config.toml
dataset = "photos of arthropod specimens (BIOSCAN-5M)"
train_examples = 97500
crop_scale_min = 1
targets = ["order", "family"]
activation = "gelu"
kernel_size = 3
widths = [80, 160, 320]
loss = "cross_entropy"
residual_init = "none"
optimizer = "adamw"
beta1 = 0.85
beta2 = 0.999
eps = 1e-08
steps = 17000
final_lr_fraction = 0
Rows from block 7, named by matrix and row number. Rows with one number belong to one channel. Each number is 128 + 24 x the weight over its row's rms, rounded and kept within 0 to 255. All counts start at 0.
# convs0: first 3x3 conv (model.blocks.7.convs.0.weight, 160x160x3x3), inputs 84-95, a 3x3 kernel for each
# convs1: second 3x3 conv (model.blocks.7.convs.1.weight, 160x160x3x3, transposed), outputs 84-95, a 3x3 kernel for each
convs0.50 [128 137 125 122 127 128 127 136 124 109 112 136  74  48 127  40 115 131  74  88 125 106 137 130 147 127  59  95 125 116 116 128 103 137 111 133 130 127 104 128 138 138 134 168 129 129 128 128 127 128 128 128 128 127 135 139 153 127 143 135 127 128 107 148 158 126 158 140 124 158 127 117 120 144 124 108 115  99 108 123 115 138 129 154 116 128 127 132 120 137  95 129 137 127 127 104 122  98  95 133 128 129 137 145 127 137 108 106]
convs1.50 [121 130 112 119 128  73 127 131 109 104 143 128 151 130 142 141 139 105 124 172 151 130 127 130 157 123 149 125 127  95 123 101 134 123 127 155 110 115 119 135 125 138  96 113 101 135 128 124 129 124 119 128 117 129  67 119 187 111 148 173 150 181 179  97 106 132  93 123 132 128 175 209 122 124 120 131 141 139 138 126 127 158 126 155 149 125 143  77 117 116 132 129 158 107 140 157 116 137 161 129 173 142 157 156 157 120 122 163]
convs0.51 [116 129 129 150 129 128 151 129  93 121 136 130 110 128 128 127  54 127 157 126 126 121 123 115 122 131 128 152 139 136 134 134 132 127 122 105 113 159 155  68 130 135  84  26 130 129 129 128 128 128 128 129 128 128 128 121 128 172 154 136 128 130 127 136 131 125 128 124 118 127 124 101 158 127 128 159 143 129 112 143 139 152 124 114 120  72 114 106 127 128 110 128 127 132 125 121 128 124 128 126 107 125 128 119 140 134 115 141]
convs1.51 [140 133 130 109 125 129 174 179 136 126 157 128 128 218 120  94 141 201 128 128 127 130 127 128 127 128 127 105 113  64 130 126 124 128 110 127 124 121  92 126 140 142 129 107 126 130 145 135 148 146 119 128 111  68 130  97 134 150 112 111 132 133  43 128 129  93 130 131  86  85 103  84 128 128 124 126 125 128 128 117 128 178 131 123 128 147 132 125 120 128  83 123 132 131 108 124 132  94  25 105 122 133 147 126 137 118 137 201]
convs0.52 [136 128 133 129 108 126 123 104 111 131 126 139 127 112 141 129  99 141 112 126  91  93 131 105  75 108  77 177 149 194 140 129 155 159 173 202 126 135 128 128 137 148 156 164 134 128 128 128 127 128 130 127 129 131 148 157 136 139 118 110 149 133 121 131 143 148 144 128 170 138 144 145 117 126 137 102  52  75 129  94 114 105 121 136 125 137 131 130 130 126 132 161 193 131 143 200 129 128 129 124 130 104 144 116 113 128 130 129]
convs1.52 [134 128 135 128 128 125 135 111 139 135 153 255 144 168 212 162 194 174 136 166 144 155 201 159 128 139 128 128 144 123 128 121 125 134 139 154 143 136 133 139 136 128 133 128 123 127 118 129 134 149 136 133 139 131 129 136 129 125 137  89 136 149 139 130 125 111  92 107 126  95 104 128 145  83  89  70  96  79  42  89  95 119  87 115  94  63  89  77 128 147 145 133 122 149 164 138 154 170 141 133  85 117 143 113 119 143 133 120]
convs0.53 [175 127 170 105  87 125  95  99  84 124 131 130 140 130 149 100 119 125 116  40  83 124 126 130 127 221 199 132 157 205 100 131 140 136 102 105 119 129 126  96 127 128 112  85 108 128 127 127 127 124 117 127  97 122 126 129 147 126 142 160 143 180 147 113 113 134 128 115 130 109 126 128 130 143 127 116 126 131 119 128 129 128  62  22  86  97  87  87 112  94 128 127 125  99  94  91 134 146 123 120 128 113 122 109  94 116 125  74]
convs1.53 [117 112 134 141 135 206 127 130 140 151 147 146 102 131 129 141 116 131 173 157 143 176 125 128 113 127 120 125 122 128 128 155 147 154 192 135 156 151 125 133 121 100 119 129 129 103 118 128 114 126 125 130 125 131 131 143 129 128 129 133 118 134 158 144 128 135 186 168 169 122 117 162 138 139 157 128 158 143 123 126 127 115 123 120 152 161 150 129 119 123 134 122 121 139 128 123 132 130 125 116 125 131 142 123 107 128 132 139]
convs0.54 [115 134 132 135 115 119 123 144 117 132 127 130 129 129 130 123  69 135 124  75 144 101  75 121 125 129 130 155 176 146 139 105 165 166 167 142 140 156 129 139 132 138 114 105 127 127 126 127 128 128 127 130 128 129 146 116 134 132 122 130 128 137 130 148 146 154 143 111  92 127 133  84 124 108 100 136 149 136 138 152 147 125 127  94 129 121  65 145 161 150 104 124 129 113  98 128 133 114 128 120 128 122 130 169 162 145 142 188]
convs1.54 [ 60 127 120 127 124  79 116 149 106 143  49 131 140  51 107 185 103 128 160 137 171 136 107 113 154 172 130 144 137 139 120 140 107 132 152 141 133 119 193 139 132 211 130 130 138 180 140 160 140 136 136 143 133 146 102 161 126 129 162 147 127 134 114 162 137 125 123 132 142 137 152 135 170 156 129 181  95 190 149 160 176 127 134 128 124 130 128 164 126 109 149 136 122 143 131 128 133 123 122 195 150 134 170 114 127 126 126 129]
convs0.55 [136 144 132 129 127 103 112 133  77 115 114  91 101 124 127  88  65  85 159 101 128 124  97 128 139  72 128  92 127 105 112 104 128 103 141  67 119 128 115 114 122 127 106 102 126 128 128 127 128 128 127 129 128 128 136 148 143  72  85  99 104 100 129 127 128 116 134 154 128 148 143 121 124 128 126 125 120 137 135 134 110 127 139 117 126 128 107 129 128 128 109 120 118  67  96 117 122 102 128  98 148 128 116 134 144  89 118  71]
convs1.55 [122 127 106 135 130 125 131 130 153 104 100 109 109 123 118 129 129 105 112 126 129 132 119 128 130 124 128 148 143 126 193 122 144 194 131 128 136 128 121 128 129 126 123 116 116  53  43  41 114  86  85 120 121  84 132 132 134 130 133 130 117 110 120 115 118 125 117 101 113 112 107 117 134 136 145  92  94  99  55 103 128 129 125 128 122 119 115  91 101  59 125 120 118 122  91 107 127  94 119 134 146  92 135 128 119 146 110 135]
convs0.56 [128  73 139  95 101 128 112 124 124 129 128 138 128  48 136 147  67 129 154 115 129 132 112 103 132 113 129 130 122 125 147 146 126 140 133 150 135  90 108 153 143 130 185 155 138 128 129 129 128 128 129 128 128 128 171 129 127 126 117 115 107  84 137 128 123 128 119 117 115 129 166 131 122 121 118 110  97 116 105  83 128 127 177 170 129  86 168 159  96 189 138 127 124 128 124 119 141 138 131 132 102 127 131  95 121 142 127 130]
convs1.56 [ 96 127 110 125 142 129 127  92 135 145 127 178 135 138 155 113  58 127 131 137 128 119 119 156 128 127 128 125 143  76 131 138 118 146 141 113 129  94 125 101 129 107 109 125 133 128 143 112 129 134 128 119 128 131 179 151 156 142 142 118 127 100 120 111 128 143 128 117 133 121 128 129 123 113 137 136  88 128 136 127 154 123 134 122 105 159 126 133 126  88  86  98  93 130 129 126 126 129 126 157 123 123 110  81 120 111 128 129]
convs0.57 [140 140 134 131 131 160 116 124 130 128 128 127  87 109 140  88  80 130  97 150 129 134 142 127 131 144 125 104 138 140 126 167 158 132 131 102 126 107 120 161 125 129 129 143 130 128 128 129 127 127 128 127 128 128 128 129 132 162 168 130 140 130 124 124 122 114  95 129  91 125 117 129 117 123 121 121 106 131 127  97  99 120 141 137 119 224 127 130 218 140 130 124 127 127 102 161  98 100 132 118 130 112 154 150 168 132 127 142]
convs1.57 [129 125 114 191 128 127 126 151 127 157  85 127 184 139 145 202 131 156 128 109 123 125  38 126 128 119 130 154 135 129 150 135 120 139 162 170 146 124 135 136 121 140 114 127 140 138 127 159 128 122 121 142 148 146 130 117 129 129 117 131 112 119 128 134 129 130 136 122 124 129 129 140 196 128 120 134 126 116 137 188 128 115 119 123 107 111 123 109  75 130 132 100 125 147 139 151 159 152 139 151 121 132 153 112 122 115 133 146]
convs0.58 [127 114 123 124 116 102 123  97 101 129 125 135 126 104 121 121  79 116 114 136 139 130 134 148 147  99  96 130 156  89 127 140 119 136  55 140 119 129 135 129 122  72 128 128 128 130 125 128 117  92 128 126 122 128 135 162 129 102 128 130  46 126 127 104 101 119  95 103 102  59  88 104 128 128 152 164  95 127 136 107 129 161 129 130 159 132 157 176 122 157 161 149 132 155  86 117 137 128 144 126  93 128 132 109 128 155 126 117]
convs1.58 [136 140 141 132 139 128 123 129 119 204  75 131 153 130 146  60  85 135 132  50 151 186 177 206 142 155 147 152 121  99 144 135 136 117 163 166 130  92 106 114  93 149 169 139 139 136 129 129 121 127 136 203 158 134 126 109 127 133 132 128 112  64  90 140 122 129 120 101 121 132 131 129 138 128 155 160 185 206 130 137 160 135 127 171 128 164 149 132 128 128 119 121 137 118  96 127 133 124 127 194 150 126 151 126 137 124 126 160]
convs0.59 [142 148 132 125 115 115 112 107 105 128 121 110 115 120 128  51  50 109 122 119 130 130 113 122 146 132 105 115 136 131 140  31 160 140 124 128 125 130 103 124 130 121 128 133 106 128 111 128 128 128 128 131 132 130 150 140 168 143 143 135 131 130 128  67  75  74 105  91 106 131 127 106 126  70 131 107  87 105 128 139 137 145 129 133 127  54 137 153 130 180 140 135 125 168 159 141 175 162 156 129 128 122 161 132 128 143 125 126]
convs1.59 [118 135  78 149 183 127 127 135 130 131  95 159 131  67 137 168 133 174 143 153 151 131 128 137 129 120 124 142 145 160 145 157 150 162 152 128 127 131 127 128 129 127 162 137 146 133 163 148 132 165 155 108 119 127  93 104 132 123 126 118 133  91 113 127 128 116 130 106 108  94  94  82 160 135 116 146 123 118 128 127 157 127 125  96 151 133 130 148 124 162 117 131 128 126 129 140 107 113 108 129 141 139 169 139 134 178 194 175]
convs0.60 [122 128 136 127 127 133 128 130 144 125 103 155  99  78 130  22  76 128 164 132 117 168 142 126 126 112 117  82 103 129 141 128 127 115 135 120   0 127 123  53  70 123   0  26 101 128 128 129 128 128 128 128 128 128 129 127 128 131 128 130 125 120 142 131 129 128 136 132 126 143 130 112 128 128 124 141 141 128 176 132 131 135 133 188 129 127 168 144 138 143 141 155 112 140 167 119 134 140 110 104  58 124 102  77 111 105 110 118]
convs1.60 [128 143 130 112 130 128 126 172 177 172 163 127 171 182 124 179 198 165  71  69  71 131 136 130 113 136 124 121 125 131  97 127 127 123 121 134 147 188 181 133 138 141 181 151 128 127 148 128 142 130 120 145 119 122 134 101 122 130  54  62 139  88 102 141 144 134 130 109  84 130  96  88  98 126 125 125 138 127 125 127 111  82 120 113  97 130 108  84 140  92 129 124 108 135 121 115 132 105 124 148 124 110 125  88 101 120  51 128]
convs0.61 [132 131 124 133 128 173 131 138 157 128 125 123 129  93 128 136 127 164 128 129 137 126 128 122 154 100 116 134 157 131 145 125 196 124 127 204 151 137 128 137 127 130 159 126 126 128 125 127 128 128 127 128 128 127 128 131 126 127 129 146 127 129 130 132 134 130 150 141 125 128 128 126 129 129 101 117 119 137 122 136 146  93 134 199 107 135 228 109 120 198 120 129  91 122 129  59  74  97 128 130 126 107 131 127 126 137 141 129]
convs1.61 [108 138  76  89 145 128 111 120  62 133 118 152 171 134 131 132 136 127 130 128 103 124 128 128 134 131 127  89 125 140 140 156 191 136 127 140 135 137 170  52 133 129  95 130 110 119 129 129 136 144 130 126 112 147 129 118 135 159 140 179 172 124 149 174 129 128 145 109 128 143 185 169 130 127 124 133  94 100 133 125 103 154 172 128 131 139 124 127 113 107 151 128 133 175 126 123 173 165 133 120 126 128 113 104 103 117 128 145]
convs0.62 [130 149 131 123  98 128 123  81 128 127 137 128 128 133 129  95 122 139 116 124 109 118 143 129 113 177 153 127 134 133 126 161 138 158 129 124 126 137 127 128 138 149 127  76 136 126 128 128 128 129 127 128 128 127 117 112 127 124 127 131 128 131 143 128 131 128 127 128 142 138 144 130 121 125 155 115 130 143  97 148 125  66 107 132 101 119 130 140  91 127 147 128 148 129 124 127 129 124 133 130 134 134 128 128 128 129 120 118]
convs1.62 [134 129 129 130 139 184 127  84 127 141 137 161 128 138 113  95  91 103 146 153 133 133 146 115 122 116  62 150 127 103 120 111 122 128 156 164 130 135 129 119 130 124 114 121 155 113 121 127 127 130 128 120 125 126 129 112  83 114 117 126 101 108 122 166 136 133 129 145 144 127 128 126 147 116 124  92 120 117 125 126 135 128 147 128 105 117 126  90  83  91 125 135 122 128 132 130 127 128 128 122 117 129 124 128 102 117 120  92]
convs0.63 [144 128 120 134 169 119 129  93  88 134 143 145 128 129 128 128 124 103 103 122  94 137 121 127 145 120 134 129 137 141 127 119 130 129 162 166 134 158 117 116 128 124 106 126 118 128 126 127 127 126 127 128 129 128 136 130 145 114 132 144 105 135 164 123 126 128 116 103 130 126 126 134 109 112 129 124 130 112  80 108 122 149  56 130 122 127 141  89 230 128 132 129 122 129 127 116 153 162 133 145 151 143  90 113 135 101 122 125]
convs1.63 [130  27 113 117  94 127 115 119 131  90  85  58 101 126  94 119  88 129 122 149 105 161 151  99 151 126 107 132 148  85 109 133 125 127 131 123 125 143 136 116 123 130  85 129 143 128 126 120  85 110 109 128 128 127 126 113  44 127 132 111 129 146  97 124 112 125 106 126 129 129 138 148 114 129 102 122 175 126 130 185 115 109 126 128 131 146 132 126 101 104 104 123 118 128 133 152 121 126 124 110 127 126 182 126  96 133 133 140]
convs0.64 [133 110  81 128 125 127 128 126 110 133 128 132  88  50  80 111 133 127 120 138 162 126 125 126 177 156  99 112 130 128 113 124 122 129 119 146 142 122  84 128 129 118 111 160 128 128 127 129 127 127 127 127 127 128 122 145 128  78  88  92 124 112 109 141 124  72 147 119 102 131 119 119 118 107 128 124  83 102 112  94 136 133 136 125 141 129 126 137 129 128 171 195 133 145 183 118 132 131 110 129 128 118 128 123 147 120 111 133]
convs1.64 [ 99  95 131 151 160 123  80  94 127 131 128 142 156 124 170 202 184 189  75 111 134 121 107 117 107 109 144 132 109 125 146 140 142 128 133 136 144 201 157 129 191 177 133 128 128 126 120 115 113 112 114 158 137 128 124 128 150 130 128 118 125  84 113 120 109  95 122 122 128 128 121 149 123 127 126 153 132 135 166 128 129 153 126 171 183 155 161 115 129  69 140 128 129 128 123 130 135 119 131 114 180 139 128 204 155 129 135 127]