{"norm": "batchnorm", "kernel_size": 3, "init": "trunc_normal_002", "steps": 17000, "epochs": 67.0, "lr_schedule": "cosine", "warmup_steps": 850, "weight_decay": 0.04}
Rows from block 8 of a small image classifier, named by matrix and row number. Rows with one number belong to one channel. Each number is 500 + 40 x the weight over its row's rms, rounded and kept within 0 to 999. All counts start at 0. Numbers have three digits each. After the name is the row's rms in percent of the matrix's.
After each channel's rows are labels from the 100 images, of 14848, where the channel reaches its highest value: "responds to" is what is common among them. Only what is clearly more common there than usual is listed. The data: photos of arthropod specimens (BIOSCAN-5M).
# convs0: first 3x3 conv, stride 2 (model.blocks.8.convs.0.weight, 320x160x3x3, each kernel summed), inputs 80-159
# convs1: second 3x3 conv (model.blocks.8.convs.1.weight, 320x320x3x3, transposed, each kernel summed), outputs 80-159

convs0.26 105:503578526438482507483458511466474538452546545530490453488499494485465529548524489524388469531407522511511501529476529485468505573507470564524570514391451526523491500572545482473509494531613477414465514508504535506507559508530506515515477536
convs1.26 099:507552503499494463496494498528525498580538519513458541511505618528507482514454519514348516456482491500507496537483464517505447531479460520497501550544497529490499502542538527561512470501472513465636534497437470390496504476495388500518497496
responds to: class Arachnida; order Trombidiformes

convs0.263 083:409495477550472446511475496436476517526509520493547494419516460479486486514445499430475494495536410507504494515554477475484496446475513420503470509561495460497402457405544609517501416529498488476462493534528590513459475557515548525431507523
convs1.263 098:422461500443544494517490488533417461505468425440514398545481479483516499497504440486483524479490486472473537449490508449472489469499623538546540439401418458531509490471472717496513522506464525517528521504479514462499474501365530512498539488
responds to: order Hymenoptera

convs0.30 086:511454550476514438462490469496508486510492499517509445498427508590597514510447453509510498522407511490462527493548507481490434482501496461533529502488469551480479606610540519505518477504419592390485488455516447506519506474495488491484503429
convs1.30 101:461488466481522424523485503531542520479507468454503497497467498546474490490519465507465470441508501501523480540474508480543513501483543594455397499475552498421426454505486532489485439561482516475643541501489460595496454490531503537483503390
responds to: order Hymenoptera

convs0.275 105:473463456496515578445480486479485516532504497495480526510491486461486483447481502490319465508521585553439495446519521474511517513478459507561492498531485464510479476498497520514535514431482412525517485451486482478518552497484498507431530485
convs1.275 112:508557509545502555458487506514497587497586520543480502475471510506478397511473532506516523496553504494501549553507542526492560496500472476518582541500518471516512500404614496493498499496532464534487452490522532517560525497543510497498525507
responds to: order Diptera

convs0.138 070:476523464467467544472479518454528501483477556511576488533541617483597548495468469476559515531461477559522470523404494459510540533508465484518519510481491483450465566490512507539480510439483480453463477511536573480507498484497547544513520565
convs1.138 087:483490609468500493562488494481526502497503501525419502509496543503472497478584507516427463591420498511466532500461494491484575541510485538379489482495481636529446489560486502363513451512520482398518515558551500528547494443484416511516462588
responds to: class Arachnida

convs0.44 097:519498498480418490497472505528483420516524518466534502494493518482518511480623456398492477521544505492480504443469451490459472538551509525480525461479487512476502548527452471506418465529523480457440423509485549477505510531447533501409486500
convs1.44 092:510545430503502490509502500501496513533482538493539493498516525492488426505487500551489478498472498517487501358500456502478500500488486502494402489625496480402518527497452491521475517441495504334508477487467506512521560639503478485516507513
responds to: order Hemiptera

convs0.221 096:531530504529479512457491514499488399504499493488454529452541453496474462498481471526517469535526502495518515484545470507509322549505470508517462500566469500520413434505456479480502510467515502516507495503525488438451490482488533443512460486
convs1.221 109:515466488475468514487476524497425479488516620588490539512495477502486469506510467480459486506482508458572449550485425466486446476587458326514494545529527475590459411511472520477486483522486529523475559541493506505488497482557580568513503522
responds to: order Lepidoptera

convs0.54 100:489501462472501463496537468504497489502528485484457494481579438528513480500497513466490506464526560488537461482479525479547503474476499409540617506605533517459445492472486547515469520555531495492495499533480535509503544470497588481453519523
convs1.54 117:405553494507526529504507496508465488502521467487476507486501538460477449487494456457506479499500487496496511490537522502457510499508502500520496503505495497507499526472512563486500491468495496518502462508528530494619520508493477497541510493
responds to: order Diptera

convs0.301 093:467514484503441537491526490526512490483481470420541431512491480483441486521469504491507519496497485551472517480570530452576503410521520492482481466412544506536490413520521464487446495425534534488550497491478511420487409520462418483474531504
convs1.301 099:471498510505421475518487506531553516486489556516486504452363518451481490485515540491518504489506534428547501547419506512490452519507484497514490449541563501499447578523513365485451468504507510464479526482468540441477499507481433467498509507
responds to: class Collembola

convs0.177 088:486507484515466580521449524574441491509456522516491547489514494443546559436452591540480496498444498515505452497548527464648501584556503494533507475513510528449479475498499482508462521468479494445501487489502402499514515494532507502483490508
convs1.177 097:497498501571494524474530494554566504501474513706479494521497516501478500494445483247510485492506492511455541491459517416384603517513522511496504488442495502637393394517501514446507495537509504499516489487404496502481453519454438511539537491
responds to: order Coleoptera

convs0.264 081:482544496520500563532509522490522510462549536553461488451499492474451520539474616468532518489442519454487522513527504381502594466537478479483521531485534530492504541492465470453513673497511523509480455513496495522507451522524459515511471518
convs1.264 086:512505511543344528447497549508503386564512502511475503485479505483444544532453537483501509479499500514499509534517512349487601463521468506500487491505484514514496547375498491380518501481448504465490422420475503505493477543463491502497520502
responds to: order Coleoptera; family Throscidae

convs0.173 083:476487495469499502530426519529471481401510606498515492482553558489485552476468475527533478536497538541500483508419491480437347525551490411527491464503469517517498474559573506495497399474497505516434472501519610473504519532482495517471474544
convs1.173 104:512496504503539497650466500536473488515507561466492513494511565503532438446500579498453474497344531545524521472470481518508503523499500496499476543490369500504442467488472501508555499486498519392547495529490498460450572505508494524494488505
responds to: order Hemiptera

convs0.312 088:508475464495536548480520530482488521509402541477506455496505491544476455406507512451495402490470480520471486498498470534462478516512482462505424462546471581486435518505475508505478489504472525461526476403542506483344506547387517471505478550
convs1.312 102:483518514525386495494520488502534511504541546479498503510517387505464501530478511339484538480420476498503489463543563508516548506519512526505487426451512528532522482445549492495437493499532477513520493516437498499574496426487496479512568507
responds to: order Coleoptera; family Corylophidae

convs0.281 103:487517518516485533493481468496468488486509531464440502365488453501493449526480504447500484494472522451504509478501491410615517530550492494483556511447516488493452503486448492525468740493504465503577498470491500519533473459522505522439503520
convs1.281 091:500494499506322532504493509503496371540551467684465461474529510396507521498417501463503512521494481509500497568442504387485575631501499515508528524480494525531482508390486519472543485490465500502530443477491487471455509531442482504505507501
responds to: order Coleoptera

convs0.119 085:481514488520514496516446494530496499489531590526537600537520568495586522485489485474537454552502513500499483493505508436505483557504460485498462499401489483454372473436496509515468496420515507508542533508486494502480476506518532475472470543
convs1.119 107:515401505496472487528522509491504461508493530529463495493512473419491490388600506473411482574383500499466481495474508495463500490554472529490504514509474627523469412513456522436500483493587459492499544502573512542487512518504496498491512563
responds to: class Arachnida

convs0.3 097:482512533515463509526497500484520451447471488487546483488430462457473536508494536521512497508514537518516525484469532422488492471493355303494534528510515534488503480520525486485477488478493435519489513481463446521533508616516503498532539544
convs1.3 095:441503476516503510596464453503500526487467465484413461530486484531586465467453533469489501486510509467463504512364525451444482486428487492460486407514490483506396504517528472494580537508488556473520528501492485434504510505491471550514491460
responds to: order Coleoptera

convs0.166 097:464403519493492477499460490513538399536548532488514484512439473455490494540534464491458469422510513518466534466539479494465522575539442499518405598487452453516534502486484464483489542529520405554480482534533458524454432476498490496494518494
convs1.166 102:366490499500536501507474495498629494456494497483493508468512511465496619524523511486507447514394557520504573525511550487480456448509473430490494500478477497564500517531527414453499515469485463509442496479480501544558520458455484493474624561
responds to: order Coleoptera

convs0.250 105:536461436513453500482519449488523492642555492536553472489469498497506413538450479467360493500526448508487508492611502455515502456445499539509547487515489456512505448520490484490484501528451460502539525464407490490481488460485526382501508509
convs1.250 097:565515490544536482499465518508466487497513498510630538490502507492486482544498546517508496481548490494456427490489470550469512494506496501508535512503502454507499496509538505518499540549508487548506465496570495501482458536505651508499512498
responds to: class Collembola

convs0.79 102:484493493535512501508575509506493541499475533506481425535509449496502533476516489479517484499503481493479513497494491503508501423545476393601367511450480537510476419479487533498535448451457486543517490468516452521463417483514459499519500546
convs1.79 108:514453464513442454502458511500576544451524586533491494502523455503510504542507505495502502511503556446501523448466494501478513461515541453495405460490576493548425500508511397470401504469493491483493507490494515485506487478493482492496573434
responds to: order Coleoptera

convs0.216 073:455502524523557513493498503474495528465612444504530525438516469498455523498522462494434532509455502497471460464652430530529433470518468467463503486563451520539526496494475490507449507476501455400447539479512427481539478484493517477576515518
convs1.216 101:510553585479516501501483482524519458507524556489492540591494481490493480449460515527435506473478466535490605430481509495513476495497455501509458549477438488521491522533533489497491506400497464558499475512520549438460506566441509498514450483
responds to: order Hemiptera; family Aleyrodidae

convs0.171 108:492516502434511493488484511497490503501498426485449530480504588488581478544495501562515486486466462498561516478466535514455483480482455500579493531505568506439440532437459526532547411474521499497479501504484399502483439450486508498503473455
convs1.171 129:332415489510546419530485543410491423502478456493398573472468431505503486471532514520543520505509521518413523485487437522440529496507458503497464532495528524524554558545495512503519467542503507499503527468526466483547439495507556529501461483
responds to: order Lepidoptera

convs0.75 087:487562479476516507463463530520527492411516520468507501485496525491478507514475614481479489523529598498435455484437471461548509400483483518514482492484509493495502502521500451492464597473518488498479485504467492539514461483487504511575466500
convs1.75 087:512497505567407571398508578498503478599541510495494481500488486471479499501405479500521497465460500513509484511512504504494567479510503503501479494506504494506496489458531443437547517488458480505526497428507599487494490519505485508504543487
responds to: order Coleoptera

convs0.98 091:437523488377499507486534509405500572505525543538505452578451478611480495495534469480480439463469561483444501515452518474595544541486533496477549572477485527491467566505497528440521590530520526498490419487501535487450486475551464485534446543
convs1.98 099:497467514506507475457510496513494435529597476674520493439474496515520498511499505561424490546562447584496585434507497435522498610515441604464504522458496515526517528456506567571506444481500469510514495480446490514482448509544494530527531501
responds to: order Coleoptera

convs0.242 103:534518495526277542507520492458511513508499500506552482493522485493477519522546470490409506498551491414536482519481459422447513472482500492490508493493494478521477486496481493510452434482515460441365401498509466491496483499498605464483500519
convs1.242 079:491478511449525418497503432498455484511401476493523351506513497538491465499502490508462507504465362485495513414504407505370392498460492511530506502601492467477491496453430484493512505475508525418504510496520511496500501543502503419486514473
responds to: order Hymenoptera

convs0.179 075:499504485532461523500498547511509500493456504520484482488505556395510499445481494510451469481466485439498453480465477437538517531586522508502408499421474511520472539532496489457504555534526527441516476446556602502569483485521511571506404512
convs1.179 085:575578490557456513484525502503485493519497574481493606510537510495480486504494530460483476513496414499522438519541513469493480605510501477451465517459493486501478502489487501484494466585515521483522510573419485478496473542468501498495495525
responds to: order Coleoptera

convs0.46 127:503301488452499509518527494498494512542404484493459483499466495492502452533504516509506518480551460513496514414650488503532494500575488488543486519481522479547518490460506501486504522522498381496528498439479477498512495518559519477489503493
convs1.46 104:530505442511513525465500514549370492477500527451516526486540499505492439562447484539460489512497459576495538398501507499516523487505507466498499561492470453493491504490449467534482510505497436494547530498485486501533518463498599475493507496
responds to: class Collembola

convs0.87 122:431536499572488503523450513497514492559574501599467580510503494489536491473466481509483520497502492471523443473549479443507497484476469566478418519482510496447491435494522484497378511416485523495497530543509484473495495485515484480476450538
convs1.87 104:496498520479497418546494473492514478505515525499548432557512486479499535498478498469499497505499490512516496529574474501471493537501468500529545486492494527523473496500497505500525544422607526529436488477533453507507535553489463382505508512
responds to: class Arachnida

convs0.20 089:520442528520527492491477574477515499497482477533516468533426496503484544488515514527517481496476514514457493536552527480535486589519522471362498495483514621515492427404536492455499523435514421462492471440506422455533510508520480442513494461
convs1.20 109:511551522496483514488456510563444502558482583508526491496528448447473475619489485512392542497495464505500471489499493561545564620552547492445492483491462513477449499488535523504507521521501473499530455480518484471525524538452504422430530589
responds to: order Coleoptera

convs0.273 092:449513498462524522492511477485474485493489491467502539546509512466501464479502517519499664484528487463566502469481534544508583512487470415484499452512653422482539543533486509468544568434513514405600518541467450516491536495469495499517467480
convs1.273 088:487492521475553574495512507490492474424476483515483535492538475499484501401514455497507384505507532517551585464514530476546482499493406438499524508554508478467526570490556470553588519543463518500420379498501543493466452513544482519508504566
responds to: order Diptera

convs0.71 112:487545535421523497462518505481518511444511477501525481501557456505317555500502499519527567463443503502502510506497504512509515541527505495514441513444489513551493530531461534483468505483486559438489547546520504498520487486471408502507483465
convs1.71 106:499514456481532504522506527508612510485491487499494552477480472550481519510503512529472508485470585453539536492510494606503530512482497486489443503472507490497480505597515483443385503523494504489405557574505481495493485493521516610502507446
responds to: order Lepidoptera

convs0.163 108:476521559512511517566491529511515510482477560500500454487505438491478554527486484463555519465544501458507486498607504541445481477519459495556479508330493502519465484450511476528529500488531473495542502482547478492492425475497517477479516465
convs1.163 113:524476498353436507489496503487512442523531494500507539551499470498444560534497503528496477551511515537485496494605373513496516499555498455513490502405487504513511477563491498578504489550476473538499512488500528532509502499519537495497502517
responds to: order Hymenoptera

convs0.239 094:539489522500425489492455525531468481457487495513542643393439494430535514544513505523558523541562454499546536577503549419494476496545468500553501479487515483442430565515473518482470490480478476430580505521524550522531473466511472482510498512
convs1.239 112:460510481499487559487489487493473458498490472543528489570440498537443443506467451508490496543462505558508549505496504530507506458487506482487493482355462520515451495437417557516560491560500446513468589515500484556509465453494432471494517491
responds to: order Diptera

convs0.317 113:546495650534497501487508506496489534489438480512485530449542523405546505508464495503492509530495522396502468540472489472490502487571502472540504562514508509544498520503512534456507499507531484489489498484532494501538509483516498719477340486
convs1.317 102:534506502504501493494498505482492498498492496490449562504504499532504505560503510507463484524509424448512327550499437504551490496416490456305501506481494511515519505523503453436547496519518499496508500484486496495552494499522512529498478509
responds to: order Coleoptera

convs0.61 121:497554504481564574433526525453505511492479463482577509505463516469515512495466474446450531540509529507445499551468568385513504433489452507585522466505511541500439512500512513507415534497557518451513528507508537498475584469470498520490533500
convs1.61 102:527560479494503523503440525475523544494496520501504515502500559515477508490489505506519511499550524506585517535513510516476593510501505490486522506490527423516494510494613444521618528482497496483513551496504556495551559462505463511497552467
responds to: order Coleoptera

convs0.297 093:539500347496522531424418453508538516478512476496494475545444664501490503536450489545457499486511479585444529488389487509489483468469487523507587429538455491450509460495517401496488431489545453505466485468476523488515457489463467460535548446
convs1.297 094:380479477455487564522469537486489499502546500460364505667540506537518487358506476526523564488454490496515580504420497502493535473498489531539516549511506585510484517518464498474502488459441513360491497525488490490573513501499560514496492475
responds to: order Hemiptera